From a checkpoint of a small contrastive audio-text model: text encoder activation relu, batches of 512.
Rows from block 5 of the audio encoder of a small contrastive audio-text model, named by matrix and row number. Rows with one number belong to one neuron. Each number is 500 + 25 x the weight over its row's rms, rounded and kept within 0 to 999. All counts start at 0. Numbers have three digits each.
Before each neuron's rows are labels from the 100 clips, of 14848, where the neuron reaches its highest value: "responds to" is what is common among them. Only what is clearly more common there than usual is listed. The data: synthesized solo parts of chorales (CocoChorales). In brackets: how many of the 100.
# fc1: MLP up (encoder.blocks.5.mlp.fc1.weight, 256x128), inputs 0-63
# fc2: MLP down (encoder.blocks.5.mlp.fc2.weight, 128x256, transposed), outputs 0-63

responds to: note C#5 (70); oboe (56); note C5 (49); note B4 (27)
fc1.220:487491512536479501490483508556471495490496449462493548503549474539476542486517537484506557556497538492498527466523489516565505484528458460485509514526470474489486483495477526473499525499504492
fc2.220:510496481487500549493464440537518471518499512478452495474486506508555515512489520531542491534515498524497532482519499473504466467482524518480451534521527505525525497466529467518498477520489472

responds to: note C#5 (61); note D4 (30); note B4 (29)
fc1.77:516474506507508512551512501507489521542463482521538542493502492495536480488497538548510515540487478516498459465489488503532508506540483490524523457493473485528463465499505495469495511518510479
fc2.77:494522466545485478542558524513507504481469451490473532479474466523477531511504479475492502491504515534542467483484498495524519509507497550489516499459521506484482481509483518531495558482501555

responds to: note A4 (34); note D5 (27)
fc1.204:479530517489471448476521526480493548499479501492516513514535485497516499546508548491476483474532516479522507471458521448508506532479534459501483491509503495444451529515489505464514547516473496
fc2.204:550472462525531516507496464495493464501486508478499513472499464520461525484498451496489503534497489504476517540507481480524502438530471534507514533467497513509543470470481499526496499482499487

responds to: note C#4 (90); bassoon (72); note C4 (36)
fc1.242:487528526523537509563478529496521525453459483517502508527521477527528511524485505484476540448473516510512484455479490473512485508503489501532529483518469523488485533535508527522509540469505512
fc2.242:538509497459469527500498506513453502514439524525503525491466522478456513517499498502477526527498486489518482478523529488495506484530493516533486484483493483483484489505500534502482452509525492

responds to: note D#4 (48); note E4 (38)
fc1.225:478463525503493489515506484561516515508503479493486525529518558485507498503507537525514530471518528528487485437514521473518494523507476489499463493474458545522523471497506501488496509471446497
fc2.225:469532526509502525509517527528509475500523541516511497472511479482484476530550496534475524476483480486524501501445469486490450454523514498437522527517507468490504508513496490522508481519542520

responds to: viola (99); note F4 (43); note C#4 (38)
fc1.251:484519560482482532535466488506479561510460488510505535491495488515531499494537532440483458495508453482512492539495535517487507524489520520512509528545491474506514499474540465516479532535469465
fc2.251:543532532469506514536478490543503511480479504455480504481483502521516526500485491451456510490505514538534484534504500478487507478482498496523487519494503498497504511483514540483513517474475487

responds to: trombone (41); trumpet (33); note D#5 (33); note E4 (28)
fc1.62:526504511473516493539479482482514544484503493491499473503532521489547505503490546548485446471550525495514537447488498504501486532482502444537483528525472576526544499505507465495534525451480511
fc2.62:510543472479519504496529473472477552504611448509506529494497485510508489462505508521516491503469523482483480494501501498543487494494509529484488529503523513539505491461520499514508535526523491

responds to: note D#4 (75); trombone (39); viola (31)
fc1.201:530518561538521490505510498539464547505500482500525492529496461532494467517487545505501496494503505524478479473480450508518487524554501484486478482527481520516479462527517509480508458502520469
fc2.201:495507467478479508509521468485496490470560508473483510471490485504468510507474460498503495476501518536513424511513518476501499509507483518487518497473512522516482493534474538493486529524528528

responds to: note A4 (74); horn (42)
fc1.85:558526482516517504538489497480514509556518519483505490478503492494490427466527552494520465519507484536479512464488496543516468504538532456529522523514472517499490474476494489501538512485488450
fc2.85:530484522493534491539511482480495502515620508512475514459480504532469524483490475512502484498486483500510502516466536465460522506483483504484496541498547497536500492498485536471492482482520512

responds to: note D#4 (85); clarinet (83); note F4 (26)
fc1.12:499503523515506509526540505490459545460489464504485506520495506538452467500506492512490487503542501532502509527526463512529530526533530484497527468548445526499461490523460534529530523497472492
fc2.12:480523498499500487485508486489557446498460513508498498489476482508559493500512524488556467541479518483511494489500500478546476535512465532439494496505523490523478461482518462519506519506507504

responds to: note C#5 (31)
fc1.64:502493527506526517532495559513472522512486522508488489516523502511485516495484500498469528509543490480510478499508485522478460463556505502480518461513479532497492453517537532530487476506524474
fc2.64:480500537538452530497477508495477515482545498482465472493509437513511499501494516509471424504494528497512511508514479502489504505507496513531511468540481508496520517492473510533533504468497482

responds to: note D5 (73); note E5 (46)
fc1.247:508479518488494426466496528506511491477500482529504523500525532497469476494528510536500522478528477528503499468463520465474501523492452455511473511502462561512515531484502477457533515484480515
fc2.247:473520488497508518524517539515481492490480478514494530484456481488499485531492462505460478526470490485521509512485507481452511496492559501454496536493522500536496544482481497517490492506519489

responds to: note F4 (94); note D#4 (37); horn (36); trombone (32)
fc1.66:515520501497543498498550491538477542530490472489509477533547488503529507541478545484491496475528540506492524473460500436522468480481529528520489493530527510476523506514525483506468510479527496
fc2.66:465531479515530548524525493500497468486538539507479463485510516508543529499467490498471481497512513526495512544497507536472521496496492525443503536547539501517552516499497480525527478508500519

responds to: note A4 (77); oboe (34); note B4 (28)
fc1.33:448518522485474485530491531513504530522509515474513506515521484494517487528512547490490515469520504447530516473460506505519478522492536443479503486528520480422496513524502500464502532499472500
fc2.33:539469496515539507512523471513489484453560495503483527492479485504466518486504474531508500520470510537470499527501500508522522452504467533505529532497508497545532463468499477537515496482518513

responds to: note F3 (63); note A#3 (53); bassoon (48); note A3 (41)
fc1.211:502537499501532450463526488528473492477491504462537462508526497512480464486534532511491491476535499520526478490490540503484491512526519463479520490534537525490482503507520517477522506493519469
fc2.211:515546508476506510458525490514542498497493519498474476478451503477502496493500510481553492468503498482492475529522528530498509530516501506486496483489485536513509517493483571491495490462534500

responds to: note E5 (89); violin (46); trumpet (39)
fc1.54:492483510499513502497519519477500504526527453485481532540540482541507488485478498492517484533525515482459500492487473471549509497511524518528490488550451524501521498498518471459509512485479468
fc2.54:511483500510447488527501495494463495557653509487513482519507502479490523514500505490509489522515535512522513494498489479510541493525461499513495465501530498499547492472488514508499528515485478

responds to: note F5 (55); note D#5 (42); note G#4 (31)
fc1.40:499487480529464440526515496525486505489476521482530491532499492536488496494488482535462537460497504480542501550497470522511520499498504461518522497526538518497531488507481493457536503484460493
fc2.40:519477513496491474483476507518547531509482528509505468526498511452525506479484505480482510519489554476540520526501463503512520492460487486524454492484521506478556512492477501508515502510517461

responds to: note A#4 (31)
fc1.252:524488489548482500494502518485511510471489513505488477497521505483533475473553523492488482533518436492542487515460499487513503492545499509482544487491533497472458439528547516533541480509514477
fc2.252:466535489453499534493463493549529474516517487468528448527496511478508536506473528509530516489488541509443541482498435540493536510442499510490494528485468492523529553499494518499497527488481482

responds to: viola (73); note E4 (42); note C#4 (35); note D4 (34)
fc1.208:486515558507540433476523489470465562488471496473477498522511473506521493493492527474491506518495492505517485489489523526507470515508510472507525527505493509501496497491459520484513544474502492
fc2.208:474527434500532491481531449475540500510474514538458476493468513514525479476521471538482495476491498498517479495538524558526463547496503473497522478463526514548506486512496523509522532489488508

responds to: note G#3 (66); cello (53); note A3 (45); note C#4 (37)
fc1.239:480543583471494463498516542486514512528487481497546497514504471538469509459509539490496532498532494478523482492510526494475483503505471500518487495534514487488510501513525476443495507518514501
fc2.239:471470441473509504454511528476516464513467521539491506489482523481462505477507481484494488513494492467454465529505536546471504517492479520508506503493542490546506534520478472524513467518515475

responds to: note A4 (88); note B4 (57); oboe (35); violin (33)
fc1.74:519532524529496531502486507466497522530523520505522484510515488498509484490518548535508436489508477489521484465482475524517510497520521456520521513530458498512475521510490520487484528531468469
fc2.74:536517490488538509537522519499460504509663486491476531496483519539475520485491496514520534477502493498486493480475497491477506516495507495520497508494515465508522535501486532479537523479482476

responds to: note A#4 (67); horn (44); note C5 (28)
fc1.57:515524520449502520476494492497521516487536504524469516517492502527522510518494512522494486521526499561542476528520466522526491486512542492500524481494462490499463535479499504484519503490481493
fc2.57:487495522498523509500491478524493489508678545492493469485529489514527504502509498495513465512517485492502482523474507484489505484462526495510508516494513507489484484499522518507516503487489486

responds to: note A#3 (99); tuba (63); note C4 (34); note A3 (31)
fc1.238:541475537466518509533525493479467518489499475495554450509530481483468500507566504500489478510475530528488494449512497485484510520478481508533516508509474466450473504512498501493477486482518493
fc2.238:512514505465488501476537484514480441491488467505477480508485523462446469498564482498526522530501475498494476474514487494516501503527537506502514488507450470469485509496489494512485507502508530

responds to: trumpet (47); note A#5 (39); note D5 (31); note G#4 (28)
fc1.223:514510492494509527509528520485538511484480478470487510500500526489498481525528503449513481519519507500515488472464533483459459514568515504548499469557518505484485549523494448463483561513517457
fc2.223:514488508486502510488474519508509489510485485472499470484546461528501499484517474482528482521481540475480497434528470477520558475520511490522458540506510470457477494500476515484441528510525501

responds to: note D5 (70); note E5 (47); flute (45); note F#5 (30)
fc1.61:499483536486521456507468541457497492484494469452472497546517505523479476492514485479497476488483505521461474476497485434490512483498522475560520469539501509486498548497546523477465500464503465
fc2.61:493522503487483510502513527490467511473443477477485555488457501520473512462481492509500507518520521525509473487541499495504483530534491490540544484493490497507468472512465525457483542518474518

responds to: note G#3 (37); cello (30)
fc1.243:504484527514489440510520545499464504531483510512544477484514514506486499503500485516506554496455490493503518477479518504497501502482476491490525520513524440491487478503544437461495504491496459
fc2.243:458501494483505478485517501500526449516473502502498491495477487475469487544493485501502480517506510508499499517505511498487508521489524547526477494496466480481503489485516477515508501479477491

responds to: note D#5 (70); oboe (55); trumpet (30)
fc1.222:515505561555533507497479515496472528519503460504487503477496474544486495482527524486503481516496503547501542509506515493521507483489485520472471514541505500504507527493529474469487544501452515
fc2.222:532452521523441485514462506480468499487599483503507460508509501493508513478507501462470528484510546527510527538485485542493503478532464503532556520456495499458526501497497504519534501506521506

responds to: trumpet (39); trombone (30); note C#5 (27); note F5 (25)
fc1.44:511487534481490487489476488501505502466516494508472565505506469498499511521474548502496466479482490495531547490511468493532543509472486507485460558525524521505540505479503475496548535471485469
fc2.44:500503543519498507508520520504471495509611530507502469517513513523515476487537519504480495520516506520526517497475505519491479492523501481483524492518525478486497485512510473489504486518496508

responds to: note G#3 (52); tuba (46)
fc1.37:535521507482482470506488485555461483509484477520521492548514504475476497523520521466472529495551527515507475475503486465488460485523455469520526459525455517437486467472495537504526509445491485
fc2.37:534465480511488518515454458519504482463472457520494524475473525495497473492481486500488538504500499532514475479521474518488482502478497459466467521523475462541517494492475526464528490499503542

responds to: violin (33); note C#5 (26)
fc1.237:532518505456469504569504490465541476493497534499489509520477479498539512490516527520518466493526493481494511504514490521481491514513472475500525482524493498496529487453493532491523499518523424
fc2.237:519493508501575465487503524505464520491539479490472494492489549469467503466483497495486482485475509522483492523490499519526555545461481483514478561508499516521482502504489516507534472473475490

responds to: note C#5 (94); oboe (47)
fc1.58:523471515562527488493471511499478482530478524501485474523541481560497486467505475504449496530499525522488512489519487524574546496530491450472536464536511488471504484474469518501527517527465471
fc2.58:454503468482478488482508499539532465502515505496486506488523536472513532499534503521549515530517509488526504444487500493523483501495516478456473564500585491505527489499489476516483493533513483

responds to: bassoon (76); note D#3 (53); note D3 (47); note A3 (26)
fc1.67:473548468533506512508483515476488515490517512520524501500547496525530518484509552474470485515492539501512490501456514479486501487497477509518504523501478473492498489489541512519484499482496448
fc2.67:464477477515522504496516481497509477523474447540519583509462473470526467482524489510520489509519497487508514521476476495520450532526529544479497456517497493545500523481498491527495514509487518

responds to: note D#4 (83); note F4 (30); viola (27)
fc1.207:513495509538539492499541560506439561469479471486499537516484489557471477476523505482479509506553495505502481531510497497521520503526499506526515454537501498502475494523496517513498513534470520
fc2.207:454480507513515539510473498476571486515492521525509486532515469494523480527504546539533504527438479465524521466531497516526484501469461482490475501501508478520517466473497466534518503483485465

responds to: note C#5 (100); violin (39); note D#5 (31); note B4 (31)
fc1.245:523499483493490509525505483554463505508495500443446433512544482542501473509520514496463479511542476498518510496485470519516485490578508484498507513521503502479518468508485522493530485465527498
fc2.245:530485462498494530522495502499546498527448538475483486450498504535510505497490469515529482478462471478492481482507525502477472488498563512457499569494556478536502504500478492484497486528515498

responds to: note G#3 (67); cello (65); note C#4 (45); note F#3 (30)
fc1.52:520523483475461471485515448474466509501448529507494445521550476507478509534544500506473472484497556510507498494506530438536507451507535490480513523497504508503467478483510525483484505503503460
fc2.52:449523463492513478498505479464561486519488525539526504507518473558527514463489493474497539476476516479476495509473485501518481471506467517482498481463494471495521515525512474500481511533534518

responds to: horn (89); note D5 (50); note A4 (37); note B4 (36)
fc1.31:541493501491471469499485515507521539491525473492504567545520507475524465483534517524487498466536488516516517488494526450505506539512448485502465502501471534522511537542484487482512560483496495
fc2.31:498495479535501501502515524488467494509565453527518498502506520500475485512523501520466522474461494459519521517441502512461481492488528526452491512523512490467500548533516480512490472536515486

responds to: note D#4 (65); horn (47); note F4 (35); note E4 (30)
fc1.80:522555497478549528488465523501493517532492532489451484508508522553485464488546522520478484499513493524477518470494531508556530494566550479523512505503512489510480501543474537534508500503468496
fc2.80:546492456546516512516501525474485512509531496492520526453488478490514477539464498493494481499443476503514515505501534522504453492495465481483453503495516479490522471482481460531523477485530530

responds to: note C#5 (70); violin (69); note B4 (46); note D#5 (31)
fc1.253:549540494511487519520479454526500489507493505498511487545473520545534536479498538544503499472495546452484496480465511492503485486481446501515519476500479524520500506458514538462447478505509475
fc2.253:499509473504519492474486508454447516517506479444511518508490497493489509500468512502504469529490491488436447509510489485471531503502508497564515495496524502525454516500487499490474520494481501

responds to: violin (56)
fc1.244:511506493493512502492541529513470489438480490529475548504515474498466510494527505519503502566483509512546499512461508456497537458498507516479474516507475497524503523448505510521534525466503478
fc2.244:475517496524516497492532480548523518513467515498504505476459549488533483487492530526500557504527509435520491470528529534494481512503523487489516484470493495516520469519498495470491470508482474

responds to: note A#3 (100); bassoon (62); note G#3 (48); instrument: tuba (27)
fc1.213:496516496494545450516531492482477498520499509489512461519517506499490498507556516514462493486515490520499496470472490529524536486535504485477544518507478505487475514473545479497491467486515457
fc2.213:498560497502480531476505480501502515521571488520509486499420498471529489513518548489496469527500505477542500483487473540493503526491497497523531447450470543515484505437495533519485502462513520

responds to: note D5 (84); horn (59); note C5 (37)
fc1.214:490492538500430517464518539533472494459454505493483511501501464513443514482577495518510484542483478482505474521509497464485461458537504509496529486522520490463439513471479483516521498493514472
fc2.214:457530467487551543519493475528491524493508497470506493479497507505526491548473514532506492499499527470533547498505463502513523505466509517485466536503486511535521513528516518515495514486484504

responds to: note B3 (93); cello (36)
fc1.236:533512509523506469530505510505480543530498489513510478481528513460516523479543501466496471503491497545483526446496491520469520529510542513470469487498520492476516490463507478497494500457521466
fc2.236:523489522506495559495501493542518485500546492514474482455482515511540506507503508503486473551506493459533541513487480475500496463529529533512514483505498544491518484464522505526506482454515497

responds to: note D#3 (67); note A#3 (38); note E3 (34); tuba (34)
fc1.209:524503481500502470493511532518489500527482484523502504533547514452518501491557521449491512480497558509451469503443485473515511493557467527503490462510477493492481541500527441520485505449512513
fc2.209:469500468519486470486445486477549458475471530507481529528496492525555498479485475470528505471490477473538500469499454506539474476494522529473539479474481492532478472471507503497499537519525527

responds to: note C#4 (63); note D4 (62); tuba (43); note C4 (39)
fc1.53:519530557534483514491536531526492534527445484530471510493530481523485491433541517494489456496513460466515495505497558491483489515555502524528526479518538511530477515506492493527500540537496516
fc2.53:537504516460468554541455465505527509513469498480512488490480474503549485505477543534451462490489510488519549504536477498497487488457467494534518491514473540505548516460480533513523514490513487

responds to: horn (40); tuba (29)
fc1.25:508463560469524513521490496498500499515514486485545493519512500516527496473506527513488473526497467483533531477460467504490490539474489486493496498527491540508530506522532472467489496490482452
fc2.25:489531462462496497500477490479509501478681467504525497514497512481516499510489489499484487462480515472477533479511488461487510521477512498502488496500469507493562539529507516485502512506495502

responds to: horn (81); note A#4 (50); note G#4 (45); note A4 (36)
fc1.75:483533551451520468516494540492437521548478517483515477478518511483508504489519492476440482489491498498529528456506518514505492499530485494525532487514468474453502505514488517533516500509534491
fc2.75:477459507499492495532550512507516505499495483497467509471449484471534477536499536504478478517480475527500531516468503493528497550522500541494454495548493477525510480492528463521510517457466506

responds to: note F4 (57); note F5 (31); note D#5 (31)
fc1.9:497523547479516484493539525534489482509508513494499497550504502513501526486475503491488498522537517526534463511514486487515513498493499468473552451530473509503473520507506517494514520498468494
fc2.9:478497554516490472470432501525525500502539505493476453518514500473515531489503516462521545516517522475498523512538492504506534478462491475526498474505521496482542499470503514501530531505479504

responds to: note C#4 (100); trombone (78); note D#4 (39)
fc1.63:510518535504465486470478503500464481487502535533518472545563474554516486507507509537471513470484540490537479502526490499522542457501487457458513500513495500481488489482541504502534487520476450
fc2.63:458521469479466515515503501510559523513530572538482505530522484491496557514508498504514510482437538485494516495536490484487457514489519490517504516474489487495550501492480525532480481499520449

responds to: note D#5 (99); flute (47); instrument: violin (35); note F5 (31)
fc1.212:510501519544549520539522500497439511490472508463520488524497527504524480506496522489491482485559515463456493485510476493496499465495529488494557533512452515530481512500499475506522482481468480
fc2.212:474523505497547512495460452487491478496473531491520490486508536512542540476468497537521505509487506457462497500535499457489483456464504503478481555509530512550493489473529496497504525520481512

responds to: note E5 (82); note F#5 (62); violin (50); note D5 (28)
fc1.200:501508501519529496493507555497479564475495474486498460524502458559488515454498479504520491494544502495490484477496516493478526530550542497528522521550502520490509487523495504482535520505470475
fc2.200:501508485498512512518500523458512499464486513520474477480522510495517504463466457482473505503473565490531475484530463502558561525526502500518506479515493475502528444528473502441482524500497496

responds to: note G#3 (67); note C#3 (54); cello (51)
fc1.226:484488530532476515469464494494488487497456505481470478502550479545492506490533495547461536490505507521520512497522493527512520501513501461516517511529478509459502450517499538471524508496486478
fc2.226:510495470489451454477492446507527492492491535505511524484511499495481501515534514504510548480526518515517512491560466493528468538509503466486491528498449513472493501484484545476485502518510473

responds to: note F#3 (70); note B3 (51); bassoon (32); note G#3 (30)
fc1.19:495492509507511486525486550499519528484485487525525481483528472528510452484497525492469516476480525524491503535492478516518543537535463486506497522545503521506503478524491493465528541486494531
fc2.19:563465498476519513522483508490486483521505484526521434492486494506522519506518460492473494461496529507459505554520443496495501521525475509461478476469502477481507520508519488478508481497542517

responds to: horn (64); note D5 (53); note C#5 (53); note B4 (38)
fc1.78:509466527536467466474536513504468467521491480474504480496507474554467471430514528505500525505525466501514520527531483505519507484500484518537571492521480491462459467502510528497531492517495456
fc2.78:477543500478527519443503466505528518517473491503522493458479467510502515505514493522521499525500516478512523516489486475509487476482526525470455523497520548517492538502489493522493541490507534

responds to: note A#3 (98); tuba (69); note G#3 (33); note B3 (26)
fc1.249:516471507458469510508499503492452506541505491526520446511555476509465521471546457535446454536507502496480500537525482498528516474498492486477534505482489479434508504505508533488508512506513501
fc2.249:504489506466446498514518514490516490491488495562477501469479503453484515488525477502527526512477468495488488471509527535472492502508523506494523499479492455521516483483484479500497467487534504

responds to: note D5 (57); note D#4 (37); note C5 (35); flute (25)
fc1.11:512498501474507529525484524509488518458477485544488505528524474527475502513536474499431517482520534487497456516503500504516512474546507459517515523560459523496494471491518535510481513532470502
fc2.11:500521484463541546495481480484520509488449495544500490511487485516518493516495481516494478506441472470502466498524482514501514500480514495493477526543494518538492528466487539517511464467519491

responds to: note C4 (43); flute (25)
fc1.48:525503499478520448506524536492445508517496502476491505508511478555552506527524510525457506507497472515485488539478513456482504500505485490528484495489499463476520536476511462497482532535501507
fc2.48:458513488502446457481501516502473503479475490522543548473494524469445471501519498554473555486483490499504531492497509509479488488496513488493503519533539476497534525530509535513484451494459491

responds to: note C4 (44); note E5 (35); trumpet (31); tuba (30)
fc1.50:504470507492519453542535525465474534490486460500477496466526465516478544536511471485460514544486485492502493494522505491508511471506497500512568486548500484486504481495481519484515491483502525
fc2.50:474535526465502471518499506492531485529497496472481477512491526483505451505467507489528481462502480518454499500459526536520539481523507540496554478447476473505500531524497472497490485492505493

responds to: note G#3 (55); bassoon (41); note C#4 (30); note A3 (26)
fc1.234:502484514479486496488470508476491490503480502522532505544519504508496488474536486527500525509473504512456484461533507516512486493513489476507502522490472468472457509522514534441480517511511512
fc2.234:548494499490469448515477438466534489495464511498503505520523501506488513510493513474524518491549529551487491484561494523529455518520473491508523494481474513472515461495463481479479520518508491

responds to: viola (100); note F4 (68); note D4 (38); note D#4 (32)
fc1.13:515537534513493432488519538528503493515462439469499476506516522496480506485502495445491505529482505495481524477498524481528497514512496498511496496520510518455478527487508491481461499469480477
fc2.13:482489492537519499482477540526532461507488430476442520512477497521497492458477517470516497478513521505524517500524462507490492497490503504538490510496496502484486510494472516507484529478485501

responds to: note A#3 (99); cello (58); note C4 (38); note G#3 (35)
fc1.205:507481481498505490530522546484495550479496496519521518495503484543495476469497531507509499485507493503487466473422461518525493480513503495487489509505508475487478531533554499497482499489550522
fc2.205:471491454511517463509495494495500530504521485475483528489510464585516496473498472484510495466500457456504486506506437482506489467506558533487503519470475456496494508499496502487492544513541570

responds to: note C#5 (100); violin (48); note D#5 (30); instrument: oboe (25)
fc1.6:476498515511471521516496528488515521500504462494533550520500488511522491521494542509497494495496484514496484434481509500484501546507485519464521493534501554518492512475481501475503520526528481
fc2.6:478510483504436498510474508487531454511555467534519516486501529473503547465495500533496525489505495491479446458502498475463513497450485510497513500473529498504534506526534498471492528540508538

responds to: viola (96); note F4 (49); note D#4 (45)
fc1.36:503511500478526480517480493515528505468464511500495527497511509544542447494512528484476474473511496501527505501519535541529528482488550471523519528520479499501531523500488484463491502549500440
fc2.36:519543463529494525519545501478453519470508469486474517465496480469487526514484472488463496475463532487489491488526529486504479484535521509483480513506551454503541517531497535525493495495499549

responds to: note C4 (70); tuba (31)
fc1.16:553530503488529483503505504489479539521515506518491468532498521531504495519552520518479465487529433537513521500484535481521533503491481467499500472514536497493473554474527474515515527511487523
fc2.16:491501488529455505501493518506504476492498483504509520505494478482499487489497481528468521482492532527482508542537469488488494520466484468508486517517489543486516508495479551511507499497496523

responds to: note C4 (98); tuba (72); note A#3 (27); note B3 (26)
fc1.21:526501503486496525501529490529458518545495536507525536472500492507487480503558501511432477539518475500526514487462545454516468474535525488512479451500495493513504472476501457512509513552474477
fc2.21:528484504455499510488523452511496500472509485466515505442493498504488520505486477489490522499545522500507477518520516451480492498514491507482485540443516539534513473526461504464506547520488492

responds to: note E5 (45); flute (44); note F#5 (28); note D5 (25)
fc1.203:482522541483541469506484493523457542463495457485499480537537510548495538501477478498479503508498502485506507523487477465521524457527497512490556496506524518471495530520518478467544513505504527
fc2.203:543501494486538455504506514507476502494504458491455533488469532472502540484440460452476503465542494543515484498476515467502497509495495493495525517464482469489485501494520478439540520504478559

responds to: note C4 (80); bassoon (33); cello (27)
fc1.15:527506535491471466467482497519468495559484510485512500476494508489477436479513538505496539485508431495511459491454529529492483508551454484499509492505539485513461452470507520486536489477431476
fc2.15:517497469497531508454510474540544483541503444494537509492469470487490487505514535493547529523475531500478483457525513515529481518478505505523442523477494511502527482496504480489476477491470525

responds to: note F3 (84); note G3 (41); tuba (40); bassoon (39)
fc1.231:504527518491556471494551487539507544500496485507523504488490508496481525508514456528507515480499490505486470444497517516520520529503515504480488512512465502469443474472562527512500487518502511
fc2.231:495485466528483455500465501518494492480496484478487505493554469514478518501524508476559514507529535540471536484519444501535491475514515503491498516493493473471499481503520485495446501499496489

responds to: horn (64); note A#4 (58); note F5 (26)
fc1.35:522480486504450506524437513499477475522496456519490531553531451543456537525497502512515542501532493487478509525466454471479479468504519506527486494483473504518538528484507471479534500511495460
fc2.35:514493545532564471491461497458503452521544521492515472460502512495467490484523476486476483477480468488503491521492504529474530515479475508543538479535469490483492536464487537482506453489506496

responds to: note F4 (97); clarinet (34); viola (33); note D#4 (27)
fc1.83:503495498540504500509527471544484514496511497471511495515515498506532519490517525521477467503538551528513529501493499472510506463449470525527472472529477537520503503507513474500471500453488485
fc2.83:499517485488512508477513484504508424494534501535493495469486488488524486461473476483515519496500523501476520518497511476512526449510481552457503538473487523492547534474500491521518511496541557

responds to: note B3 (88); bassoon (50); note C#4 (40); note D4 (31)
fc1.241:485510520474507501484503491495466512498490502539546476510509480538477487544544539519500505550549485483501477525497498467511495457493472507542506503521491524472485506490557494501458511507491519
fc2.241:484540495489481538496528462495509473504492509485516487517477515458477481520510553526538503531539504507480473524502483514492491507492476501515504501485523540484511450482513494526501496499476522

responds to: note D#4 (92); trombone (88)
fc1.8:538475573479539478503528456522522512510461527512536470536509537516501463480539485544522473514508473527534523461505513497533538524527462449477520453476485520495488439473492517498533473489488485
fc2.8:484496486509538484446512464507504465544406532489529499491512527510499473542490470513498462514476475531481485485520519483500497507446519498516462518509494526474482506468493471515444484544495509

responds to: viola (98); note D#4 (67); note F4 (35); note F#4 (25)
fc1.38:518555531473521524523508483529517566509458514496520536508539481495557493454525550470500473528509492504508509510461524521524491529461526484499459493533498473536514525516507493524486523523448498
fc2.38:498525479490502545527527467510494478479411530509483500457467483466505513526520472486489519507489509544480454538496506481493464467503512535473519515486484469516488480493495497531516480507541525

responds to: note A#3 (72); cello (54); note D#4 (51); trombone (41)
fc1.56:513524564510553466500486541478485528524473497507534522506548497464469490489531534493450480469470523509509523486463507491492532523513482505537516487549526454509532522541511457508500519508517497
fc2.56:516476483493508534473472456492535472527463513468463500478469517528524502508489508531497488498489475474495513535519505508506461481524534540478479488531462491494520505505496524522492453541541502

responds to: note A#4 (56); note E3 (43); tuba (39); horn (32)
fc1.221:510501529518473501488506500534474505540502506528532466509551522503452523457512501506482470544488513512491507492486474459541498471507512539552477473468518457433503492489511483491476515495490499
fc2.221:484472528514453538493546490505473480508504469517487489489465515448471508494506516506519477534475532492502497501506523508459511509494486521553515478473517469498505489467496477510456485491521502

responds to: note F#3 (89); note B3 (49); bassoon (39); note E3 (25)
fc1.2:513536543502517463478525530482468532495502464491532471495512508501487524505566497470487481553501485517503497430481497507510541502541485499485493511508539461476450509494518494482487487468513494
fc2.2:500483486518485512479492521511508481499512463509495472504479493482492483469535534463526494516490506482486526506515429520455498488484504532545478476497458525504523510485486514527487497455527525

responds to: note D#5 (70); trumpet (47); note C#5 (43); instrument: horn (35)
fc1.24:475538502462496522527505542518500530528497489446480526540508455513525487494513544479505466483513490481450510478508518478471506476475540512504486484494487472490502542500515489530498559478512471
fc2.24:513536506518461457449572460505461455490488516501528497487504520493478480505542498497509499508500489557493469505524534516502511535508490496493496519474499501446452484497524507484454484515513506

responds to: note D#4 (65); viola (54); note D5 (28); note F4 (25)
fc1.39:491493519490521467467505473542472500499480515463541492522496494493463481482550536502514508495516523508504493491449467494499496504517510512517460507533531491476522547501504454476478501479527452
fc2.39:509527489507505491431487509476487522505495459499484473531472515501521488508452488460484510476449504494516495519485512532553562493532497527473504479497484495516498544498498503523518542481491524